{
  "model": "multi-label image tagger",
  "image_size": 48,
  "norm": "layernorm",
  "head_dim": 48,
  "fused_qkv": true,
  "num_labels": 120,
  "one_sided": true,
  "batch_size": 128,
  "lr_schedule": "cosine",
  "weight_decay": 0.04
}
Rows from block 2 of a small multi-label image tagger, named by matrix and row number. Rows with one number within an expert belong to one neuron, the router's apart. Each number is 50 + 12 x the weight over its row's rms, rounded and kept within 0 to 99. All counts start at 0. After the name is the row's rms in percent of the matrix's.
Before each expert's rows are labels from the 100 images, of 14976, where the router gives the expert most weight on average: "top examples" is what is common among them. Only what is clearly more common there than usual is listed. The data: photos of arthropod specimens (BIOSCAN-5M).
# router: router (model.blocks.2.mlp.router.weight, 8x160, trained with AdamW), inputs 0-79
# up: expert up (model.blocks.2.mlp.up, 8x32x160), inputs 0-79
# down: expert down (model.blocks.2.mlp.down, 8x160x32, transposed), outputs 0-79

# expert 7
top examples: order Coleoptera
router.7 097:63 57 43 44 39 27 62 59 71 66 50 45 48 39 25 29 37 50 38 40 57 73 61 53 48 38 65 44 48 56 54 52 60 41 44 29 41 36 45 40 48 35 75 41 43 34 54 44 34 44 70 46 50 57 72 52 46 62 41 46 41 47 66 34 53 58 52 55 61 46 56 55 66 45 71 61 41 67 44 38
up.11 101:39 46 58 33 57 47 57 48 77 48 43 52 61 43 34 48 44 44 57 50 45 56 39 19 43 46 41 30 60 52 52 41 40 48 69 60 45 51 47 59 63 53 53 51 50 57 56 73 82 59 45 42 71 89 45 54 33 49 60 68 51 69 40 61 55 63 62 57 53 47 49 43 67 49 47 29 38 31 41 63
down.11 108:73 46 46 61 32 46 40 58 22 49 41 43 48 59 55 29 58 30 48 56 34 51 38 53 45 41 45 53 46 24 76 42 42 52 47 52 50 70 53 53 61 64 56 44 39 37 62 38 59 78 72 52 53 39 53 39 66 49 49 57 55 45 59 55 41 63 37 29 64 30 64 43 63 60 60 46 64 67 65 40
up.12 101:56 33 39 57 55 40 47 45 54 47 68 46 63 44 41 78 53 56 32 61 42 51 30 50 56 31 59 61 53 38 42 54 50 68 56 53 63 46 59 51 45 52 56 30 25 35 45 45 33 42 48 37 45 60 40 39 82 52 43 52 57 57 36 39 59 53 45 36 44 60 52 47 41 47 56 40 80 55 76 31
down.12 095:52 70 70 55 34 25 59 55 43 45 56 56 67 37 48 36 40 43 45 59 51 50 40 69 48 50 48 46 62 58 46 60 35 46 30 52 11 55 34 55 57 42 51 67 60 55 61 63 32 57 48 59 47 47 45 52 61 48 48 63 65 45 34 39 52 41 28 57 60 21 37 56 39 59 64 41 61 41 42 56
up.13 103:56 57 65 69 45 37 45 47 28 43 60 66 56 35 56 50 50 34 52 47 38 45 55 64 46 28 43 59 51 35 39 53 40 43 46 60 45 56 64 67 69 59 51 46 18 51 55 38 35 50 67 57 39 48 47 65 66 57 53 58 56 52 41 40 45 55 29 40 63 28 57 61 38 52 64 37 57 46 65 45
down.13 094:36 68 38 59 36 28 59 37 56 51 40 65 42 50 60 42 47 42 43 40 29 40 60 70 49 44 45 55 56 64 32 47 47 48 48 43 44 71 40 65 47 35 21 65 40 35 47 51 42 71 39 55 42 43 42 63 52 34 57 52 45 52 59 76 57 40 41 41 49 63 62 60 46 51 47 36 73 53 62 41

# expert 3
top examples: order Lepidoptera
router.3 132:35 42 54 60 51 58 58 30 53 42 49 46 40 55 59 59 34 47 47 44 35 34 38 53 54 38 18 38 43 63 61 43 42 66 70 57 58 62 70 73 47 57 37 44 46 65 27 58 48 63 34 30 48 45 52 56 72 32 87 40 65 41 46 51 53 49 53 61 41 72 49 38 41 68 37 62 54 46 56 47
up.0 099:39 77 37 57 65 62 56 45 54 61 56 44 46 57 66 67 28 49 57 34 29 30 35 50 57 38 39 54 57 60 54 51 52 66 59 44 54 60 49 55 45 62 27 46 57 45 31 54 35 44 41 37 47 66 35 59 56 41 62 20 50 21 60 61 68 45 36 72 49 71 67 25 64 53 45 55 75 59 50 40
down.0 096:53 32 49 59 24 38 43 56 56 25 66 49 50 49 35 56 57 71 49 35 62 35 52 59 62 56 50 53 66 62 47 65 73 63 57 35 71 58 64 45 44 74 68 57 24 63 38 49 40 46 39 32 48 50 50 58 37 34 59 74 47 53 63 45 54 42 65 63 40 59 71 53 53 63 25 73 45 63 40 48
up.1 101:51 72 56 60 37 55 50 10 46 63 37 47 62 66 57 47 35 46 46 37 38 50 49 40 52 50 44 39 40 67 56 50 43 70 53 57 77 48 40 48 48 53 31 22 29 57 34 38 49 56 61 50 61 29 53 56 50 46 62 35 45 21 58 53 65 65 77 64 51 49 64 42 34 39 53 49 49 51 47 58
down.1 108:52 50 39 30 34 74 61 55 25 55 60 52 24 23 44 52 37 34 37 52 36 60 52 62 55 55 61 52 62 50 48 50 69 41 51 55 29 43 41 57 32 41 59 54 64 53 44 61 53 42 44 27 64 41 62 50 38 49 46 65 49 61 37 24 55 31 51 43 52 56 68 59 51 44 50 55 52 51 62 51
up.2 084:48 56 58 69 49 57 56 52 49 52 34 45 62 48 69 56 52 50 65 58 51 54 35 74 47 27 37 95 42 44 47 47 60 46 48 59 38 54 45 61 51 48 53 37 62 47 54 54 45 45 48 45 40 69 39 32 50 48 51 60 41 58 44 34 33 60 46 33 75 39 60 44 46 55 59 62 54 43 57 60
down.2 085:44 58 36 51 56 43 50 38 53 42 67 67 53 58 50 58 66 65 51 63 90 42 51 32 41 59 48 45 48 68 55 42 49 59 44 43 54 45 41 40 59 47 61 66 42 44 64 54 68 43 60 61 48 57 61 46 47 52 65 26 42 48 44 58 50 48 52 60 19 66 40 38 47 39 44 45 23 45 40 39

# expert 4
top examples: order Hemiptera; class Arachnida
router.4 093:74 60 50 33 54 61 35 50 50 33 47 54 56 61 41 43 67 70 57 62 54 56 54 61 36 76 53 56 36 47 41 73 52 49 27 44 49 53 32 50 26 68 54 47 53 33 53 62 61 51 39 51 45 48 48 55 34 45 50 56 52 66 58 65 39 44 35 50 42 55 27 44 49 60 45 64 52 32 45 65
up.0 128:36 48 61 39 70 56 47 35 36 34 30 46 40 51 66 43 49 37 59 68 58 61 56 31 40 48 42 39 46 41 68 43 41 33 59 43 51 49 60 38 61 30 30 57 74 65 34 46 61 46 34 47 67 53 70 45 48 66 82 41 72 46 42 54 42 74 48 62 55 70 28 35 63 56 50 47 55 52 54 59
down.0 134:57 47 35 61 57 55 37 36 43 52 53 49 39 62 66 46 62 63 40 71 55 35 47 31 48 36 44 46 56 38 74 39 46 58 72 54 68 52 54 43 49 31 32 58 19 71 53 31 43 44 37 70 35 68 61 48 58 49 63 33 46 53 43 44 46 41 40 63 48 71 49 52 53 52 39 58 52 45 44 33
up.1 071:38 68 47 54 52 43 59 43 56 68 51 27 59 41 46 34 45 43 59 54 61 50 48 29 58 51 31 35 43 36 60 32 41 48 64 67 50 60 41 65 59 42 48 49 70 50 51 39 71 42 51 61 52 58 21 67 43 44 62 40 44 52 51 61 46 60 24 68 62 35 49 18 67 51 44 59 39 36 52 56
down.1 085:39 49 27 38 42 48 45 24 60 53 33 52 46 55 55 71 61 49 56 52 39 84 38 67 45 49 65 52 36 52 59 49 41 47 46 58 34 50 59 58 50 37 55 29 37 64 50 70 47 58 46 26 55 64 33 35 51 46 42 47 58 62 42 53 42 57 29 23 39 61 72 66 74 56 59 63 46 66 48 44
up.2 084:56 35 66 48 57 75 56 56 56 32 53 67 61 41 64 49 56 54 72 46 47 53 68 53 45 60 52 62 61 46 67 69 62 42 36 37 54 62 55 44 29 57 55 31 29 45 41 72 36 67 22 35 46 48 59 41 42 52 45 59 49 40 47 39 53 42 63 45 44 69 38 45 41 59 31 66 60 54 48 56
down.2 085:43 42 47 53 58 54 55 50 39 54 50 59 46 27 55 41 46 47 51 32 37 46 51 60 40 39 62 17 39 43 67 40 28 52 45 44 55 56 52 15 47 42 45 31 37 65 59 42 38 53 64 58 56 45 59 61 47 69 55 61 55 46 45 41 32 69 58 47 40 58 49 42 50 43 40 61 67 55 53 58

# expert 1
top examples: order Hymenoptera; family Trichogrammatidae
router.1 107:32 76 77 45 47 29 42 45 38 51 44 64 58 47 29 48 67 48 47 40 50 60 62 56 29 59 57 44 50 68 48 52 30 38 42 60 43 51 64 55 66 46 59 72 28 52 65 57 51 48 61 51 60 34 64 42 52 76 52 56 49 56 51 58 37 52 55 39 70 23 58 69 55 40 65 31 38 42 51 45
up.0 105:09 33 49 64 73 48 52 31 49 74 43 55 56 70 63 71 56 36 56 45 51 61 44 57 37 61 57 52 43 66 48 45 58 59 49 52 66 53 70 47 47 59 36 61 41 52 41 74 59 29 35 29 38 41 52 46 67 59 58 51 58 43 36 50 43 41 55 55 34 52 37 47 54 60 46 55 68 62 50 48
down.0 103:44 51 39 44 77 60 21 34 65 36 46 59 49 60 32 48 55 40 47 36 32 49 36 42 47 38 43 43 66 41 53 50 42 59 63 28 45 58 69 63 67 53 48 34 52 41 44 37 57 45 55 60 47 31 32 53 85 30 66 46 50 44 64 65 74 61 40 56 40 54 54 49 67 44 36 62 59 64 46 56
up.1 121:42 48 51 47 45 76 64 51 46 49 45 50 46 40 57 48 49 23 58 50 69 48 48 34 50 30 32 43 30 42 72 52 55 50 61 53 64 54 65 23 61 52 30 37 66 62 36 54 57 59 27 31 71 52 48 61 43 50 66 53 59 35 41 28 28 66 47 55 69 65 48 28 51 57 53 48 48 48 39 75
down.1 119:56 44 75 67 29 50 65 55 56 40 63 43 56 39 39 38 29 41 52 32 44 31 50 64 62 25 30 33 49 39 60 31 36 56 38 71 47 50 49 64 40 55 37 45 54 57 40 37 58 61 60 48 70 47 38 59 51 62 53 70 48 45 45 43 34 65 28 57 75 44 52 55 33 55 48 61 60 41 46 66
up.2 079:48 32 31 55 54 40 30 36 50 43 53 38 38 59 56 48 45 47 45 49 56 31 44 29 70 47 32 39 59 47 39 39 56 76 59 50 62 73 45 54 50 55 53 47 42 47 21 46 41 58 45 51 65 51 32 52 50 50 67 36 61 68 47 56 70 51 25 64 41 64 54 32 49 71 49 60 48 65 52 38
down.2 080:38 42 52 52 63 75 37 27 56 56 34 49 38 72 48 67 45 42 55 52 45 58 31 57 48 42 44 61 47 55 25 40 29 52 64 54 46 63 46 46 48 47 36 50 54 33 35 64 41 54 49 38 29 63 31 44 58 40 52 48 56 47 51 72 63 51 49 56 41 67 52 39 61 52 45 56 50 62 68 36

# expert 0
top examples: class Arachnida; order Trombidiformes; class Collembola; order Entomobryomorpha
router.0 087:60 50 47 68 61 70 37 64 37 65 38 48 71 64 55 50 58 30 74 43 54 53 46 46 58 52 38 52 50 35 63 54 36 50 72 65 67 65 59 29 48 46 23 60 55 32 41 48 42 61 47 56 36 41 36 46 70 64 41 48 49 38 51 53 47 52 45 38 63 47 38 55 44 64 34 57 56 49 47 70
up.0 098:32 46 34 60 44 35 50 43 49 64 48 60 44 50 47 36 46 39 62 61 59 30 57 30 35 50 46 44 54 35 73 29 57 63 58 37 50 42 60 53 59 34 44 54 56 53 71 51 62 37 58 69 49 57 59 41 45 72 71 39 31 44 34 53 36 50 66 44 67 61 53 44 44 20 58 32 49 60 35 45
down.0 086:46 64 25 64 53 37 47 40 39 31 40 43 39 45 58 46 53 29 36 60 60 51 39 53 66 61 39 09 76 36 61 40 32 63 55 54 55 43 56 67 56 46 54 35 55 58 60 47 67 42 54 51 53 45 48 49 53 56 72 56 53 58 49 60 53 48 79 58 49 53 25 44 49 66 49 30 46 48 33 60
up.1 109:34 83 58 43 50 50 42 50 36 58 46 56 54 46 45 65 54 44 70 45 51 64 70 70 31 63 54 60 43 60 39 64 43 21 40 47 44 58 54 57 51 54 51 59 42 49 64 45 42 61 78 51 59 43 65 55 24 57 48 58 44 60 40 50 30 43 49 45 59 38 51 61 44 55 57 54 29 43 47 64
down.1 109:59 59 42 47 51 50 61 55 65 61 36 45 72 57 57 47 58 56 54 49 39 65 64 39 38 57 58 49 34 70 29 56 70 44 43 62 31 49 61 46 66 54 56 38 59 35 53 45 68 51 58 29 47 58 40 29 39 46 33 55 45 58 55 57 51 47 53 28 44 26 58 45 64 47 46 43 35 38 47 58
up.2 103:47 41 42 55 37 31 61 44 40 55 54 36 48 36 35 35 43 47 37 55 83 27 53 38 63 54 42 21 57 48 55 28 58 60 61 55 47 22 37 50 55 56 67 41 52 66 65 35 62 46 56 59 70 67 42 56 24 53 65 56 28 54 13 41 50 53 34 57 57 57 65 53 48 27 57 46 36 30 39 49
down.2 089:58 50 41 62 32 51 73 50 37 53 78 42 56 31 53 33 55 51 59 49 38 48 58 56 42 60 45 54 57 59 32 62 56 47 40 58 41 64 63 34 40 49 49 37 46 59 56 38 41 46 60 52 31 73 42 53 48 67 32 69 36 31 60 62 39 37 60 30 45 48 53 35 31 45 70 55 40 57 51 73