config = dict(
    model='multi-label image tagger',
    dataset='photos of arthropod specimens (BIOSCAN-5M)',
    train_examples=195000,
    image_size=48,
    crop_scale_min=1,
    horizontal_flip=True,
    arch='vit',
    norm='layernorm',
    norm_position='pre',
    activation='gelu',
    head_dim=48,
    fused_qkv=True,
    bias='all',
    qk_norm=False,
    parallel_block=False,
    moe='top_k',
    num_experts=8,
    moe_every=1,
    expert_mlp_ratio=0.25,
    experts_per_token=1,
    shared_expert=False,
    patch_size=[6, 6],
    layers=8,
    width=160,
    positions='rope',
    pooling='mean',
    num_labels=120,
    residual_init='none',
    optimizer='soap',
    beta2=0.95,
    lr=0.0026,
    beta1=0.9,
    shampoo_beta=0.95,
    eps=1e-08,
    precondition_frequency=50,
    max_precond_dim=512,
    one_sided=True,
    adamw_lr_other_params=0.0017,
    grad_clip=1.0,
    sam_rho=0.05,
    steps=23600,
    batch_size=128,
    epochs=15.5,
    lr_schedule='cosine',
    final_lr_fraction=0,
    warmup_steps=1180,
    weight_decay=0.04,
    adamw_weight_decay_other_params=0.05,
)
Rows from expert 2 of block 5, named by matrix and row number. Rows with one number belong to one neuron. Each number is 200 + 40 x the weight over its row's rms, rounded and kept within 0 to 999. All counts start at 0. After the name is the row's rms in percent of the matrix's.
# up: expert up (model.blocks.5.mlp.up, 8x32x160), inputs 128-159
# down: expert down (model.blocks.5.mlp.down, 8x160x32, transposed), outputs 128-159
up.0,090,126,194,203,174,173,224,135,255,221,232,206,121,212,209,219,192,230,180,121,148,224,201,167,188,245,176,239,140,227,261,171,221
up.1,091,135,180,191,194,175,269,136,183,155,277,182,235,177,196,208,240,203,297,177,168,244,254,202,238,161,256,223,231,189,214,251,205
up.2,109,213,218,171,222,201,198,224,145,244,209,232,226,298,160,245,209,140,271,259,258,203,184,194,130,195,220,236,193,274,265,176,129
up.3,087,128,179,205,175,226,250,171,272,151,243,193,109,198,188,219,280,231,213,145,194,160,179,200,169,179,185,206,133,258,193,172,188
up.4,102,172,213,222,242,153,202,212,218,222,194,194,160,275,266,173,95,190,134,207,145,178,257,182,189,238,204,191,194,196,206,225,184
up.5,088,176,197,203,206,174,178,232,226,161,276,183,167,165,263,187,153,209,233,163,214,224,205,116,204,207,215,242,243,182,227,205,173
up.6,113,241,226,103,168,165,215,262,245,207,169,203,98,190,208,198,236,228,185,226,170,135,87,274,222,137,169,127,211,159,179,247,187
up.7,112,201,170,114,203,193,233,183,150,190,225,244,248,189,122,216,290,119,234,235,237,261,139,184,287,233,194,212,248,229,196,260,240
up.8,116,205,207,158,213,239,218,200,206,151,201,214,247,216,164,224,215,217,209,145,179,232,159,228,177,144,202,154,247,266,230,172,179
up.9,097,122,229,200,195,152,219,183,145,164,201,219,118,204,200,196,205,221,217,216,190,136,130,202,272,177,169,271,154,138,198,261,313
up.10,116,266,114,219,194,218,161,227,244,272,212,231,218,187,203,238,147,188,201,232,180,214,253,203,89,273,252,154,221,204,240,95,137
up.11,091,253,193,215,252,201,155,186,184,223,198,219,239,194,193,229,200,201,137,300,189,228,162,244,168,273,208,75,182,251,254,171,185
up.12,108,234,83,189,208,176,161,140,193,186,203,233,194,150,181,223,208,188,195,160,165,242,208,221,180,224,205,146,161,197,241,220,214
up.13,104,208,212,116,204,211,144,207,231,122,164,206,187,190,241,157,164,202,168,223,226,219,168,219,262,210,170,128,219,196,175,197,257
up.14,095,179,177,195,268,194,182,214,190,140,169,243,217,208,194,126,181,245,161,239,309,195,235,242,171,238,168,181,159,170,203,234,215
up.15,102,244,213,194,189,111,271,193,218,208,216,159,155,176,222,211,195,272,166,161,131,172,234,254,169,162,200,207,149,113,149,184,225
up.16,099,216,206,140,230,211,203,245,187,201,248,224,230,249,186,183,206,216,164,253,300,198,197,218,238,164,243,235,256,227,207,190,203
up.17,099,222,226,198,245,223,136,241,222,238,125,232,239,233,207,174,129,224,144,233,150,179,203,186,154,249,193,245,211,95,190,163,243
up.18,089,209,201,238,133,150,298,238,224,148,282,210,181,136,199,250,228,169,239,167,138,156,233,203,228,163,225,184,154,234,179,198,204
up.19,117,241,184,116,162,202,225,239,187,195,231,188,230,218,184,245,228,195,217,169,164,255,100,209,243,193,167,220,208,263,173,211,173
up.20,095,206,194,76,205,165,200,165,237,159,167,216,196,203,208,224,146,201,216,248,157,203,145,255,257,253,193,164,285,232,207,240,242
up.21,098,173,194,222,228,276,198,150,197,184,246,219,200,169,176,229,254,163,217,218,127,246,143,173,238,180,186,237,188,257,216,228,217
up.22,089,220,225,164,139,170,186,117,195,164,173,258,179,206,153,172,217,186,196,228,266,265,245,225,195,187,199,253,195,141,274,216,223
up.23,092,214,214,173,260,206,208,197,172,221,172,210,145,205,172,245,244,136,186,163,145,205,216,200,207,186,222,190,179,191,175,125,307
up.24,102,181,162,181,178,260,226,228,287,221,186,262,206,149,166,272,210,203,137,204,256,163,249,182,301,243,198,222,118,188,150,104,260
up.25,083,100,229,211,148,273,218,231,204,189,192,195,179,196,166,192,207,214,237,222,290,228,262,162,178,135,185,219,143,212,162,205,244
up.26,088,175,225,267,201,252,184,172,212,154,187,154,247,137,222,192,157,199,187,239,132,197,190,189,208,191,187,177,230,208,124,219,173
up.27,110,111,203,264,230,275,200,201,208,155,167,188,245,223,185,159,218,174,221,220,164,212,106,161,202,188,163,266,228,190,240,253,201
up.28,106,214,241,139,191,228,154,161,294,112,222,207,210,208,177,213,269,204,222,227,230,241,201,178,222,273,216,182,213,213,225,216,223
up.29,107,215,167,192,255,213,197,175,117,127,188,245,210,215,164,150,245,167,185,145,264,183,214,223,136,201,204,178,222,151,233,239,203
up.30,087,220,137,210,171,121,226,303,138,207,256,203,173,191,222,239,191,146,201,186,231,135,181,200,182,135,261,204,234,183,240,223,230
up.31,102,213,229,252,204,227,145,193,214,241,157,239,259,246,157,217,278,64,208,187,214,203,182,207,232,236,237,204,219,222,249,240,133
down.0,097,218,205,229,189,229,147,235,263,102,219,220,114,186,214,192,285,140,197,272,195,240,130,263,279,170,167,273,224,179,155,225,156
down.1,084,203,224,163,146,217,211,170,217,217,246,247,152,247,217,114,225,202,202,193,172,249,228,289,209,204,168,163,218,249,183,175,249
down.2,097,251,211,146,191,190,200,208,163,160,195,198,194,161,158,160,230,192,208,210,250,147,223,210,212,238,194,153,281,220,225,196,178
down.3,086,195,180,120,211,154,188,246,190,228,182,216,173,164,215,246,208,202,230,205,218,155,154,260,256,123,215,218,166,129,222,266,230
down.4,099,248,198,160,151,174,219,177,167,175,233,192,210,141,194,242,207,172,184,196,192,244,122,265,256,170,251,133,255,254,202,252,158
down.5,089,170,206,235,155,192,208,182,194,214,157,176,169,203,177,257,291,218,211,224,212,214,188,218,197,260,163,254,135,216,170,234,215
down.6,096,164,212,193,270,195,212,198,186,201,229,182,175,228,219,137,204,234,197,103,177,197,251,165,225,199,149,198,203,220,186,218,299
down.7,109,144,224,203,197,153,127,208,199,240,197,198,228,214,227,165,188,181,197,245,209,207,211,227,220,236,252,123,165,197,181,231,185
down.8,121,223,200,212,180,157,184,231,182,245,194,136,186,140,240,198,113,169,192,216,174,152,215,189,168,309,309,160,295,147,182,183,229
down.9,095,216,245,195,148,141,178,146,297,153,132,196,195,190,184,200,179,196,171,215,171,177,192,225,206,197,141,216,175,108,224,238,229
down.10,123,241,201,272,122,182,209,125,227,174,147,208,275,210,216,197,199,189,223,186,205,167,199,190,195,169,161,154,147,176,193,185,117
down.11,099,162,244,145,152,203,148,220,259,260,216,230,185,203,196,154,194,261,256,240,197,159,162,192,146,173,172,167,196,238,239,200,210
down.12,105,190,276,172,171,218,207,183,273,167,215,225,213,215,181,150,241,253,215,272,195,206,119,200,171,126,192,224,205,245,246,170,157
down.13,093,187,168,246,181,174,197,218,212,246,237,182,183,150,185,207,157,227,177,195,192,264,218,175,217,207,224,192,226,207,177,145,187
down.14,092,223,179,129,206,180,184,292,174,220,184,195,166,209,182,272,159,197,78,228,218,222,233,147,225,255,204,145,210,189,194,206,249
down.15,100,121,190,166,187,250,169,242,212,235,178,254,251,231,208,192,169,249,206,202,195,212,112,146,189,191,194,261,228,124,265,242,194
down.16,101,214,206,208,195,171,193,190,185,173,194,195,187,201,247,199,216,235,238,289,198,175,185,190,267,84,228,214,165,131,190,209,216
down.17,104,196,196,180,270,184,175,248,212,271,230,228,159,239,248,154,228,157,174,142,208,67,188,252,215,204,225,142,202,238,233,187,184
down.18,087,152,140,226,218,200,236,196,180,236,256,185,224,255,228,167,209,154,216,182,215,227,239,202,160,199,212,216,267,273,246,184,207
down.19,115,164,214,266,210,281,146,168,219,190,192,238,253,188,249,189,210,159,215,128,209,165,155,129,237,179,163,183,169,209,182,199,144
down.20,095,259,200,241,168,196,223,190,220,227,238,208,139,115,212,220,235,224,240,248,187,214,201,164,191,225,155,209,151,223,175,111,208
down.21,101,220,162,171,201,187,158,215,187,238,251,255,178,241,212,183,177,184,272,230,165,128,201,186,175,168,241,188,198,125,200,134,182
down.22,098,233,191,181,165,195,239,232,281,106,238,208,190,258,176,157,206,177,169,257,280,306,219,198,197,207,76,180,212,239,216,220,197
down.23,107,132,162,251,200,235,246,231,141,228,187,180,204,205,231,218,195,162,183,205,167,243,262,205,181,205,210,247,154,171,188,139,239
down.24,102,175,238,191,297,207,255,256,243,180,238,213,250,191,198,168,204,223,141,175,194,168,144,211,267,152,206,215,172,106,188,175,198
down.25,084,130,205,185,227,219,218,183,134,176,195,235,294,226,248,188,138,239,238,161,223,164,185,137,182,226,271,269,264,178,187,201,265
down.26,082,244,197,176,159,199,250,174,117,233,201,172,112,187,162,227,263,179,222,229,188,169,239,251,216,188,228,224,145,180,244,211,237
down.27,105,218,236,226,115,152,157,146,200,215,223,145,243,182,223,212,186,263,268,174,151,176,285,115,124,260,262,250,219,142,169,186,139
down.28,102,194,225,211,163,180,251,234,137,226,198,197,228,275,219,147,178,198,198,236,230,226,226,172,222,133,191,196,219,195,144,231,238
down.29,126,211,124,179,256,211,211,218,212,234,157,174,193,262,221,231,198,232,135,175,141,174,209,255,210,130,157,155,96,234,180,207,187
down.30,079,204,218,160,245,152,143,143,222,228,145,219,178,170,172,209,168,224,128,180,183,245,194,259,169,280,218,205,234,301,238,192,215
down.31,106,212,149,148,256,155,229,225,162,209,260,215,279,226,150,258,180,194,109,211,163,257,227,177,149,212,170,163,207,174,260,200,279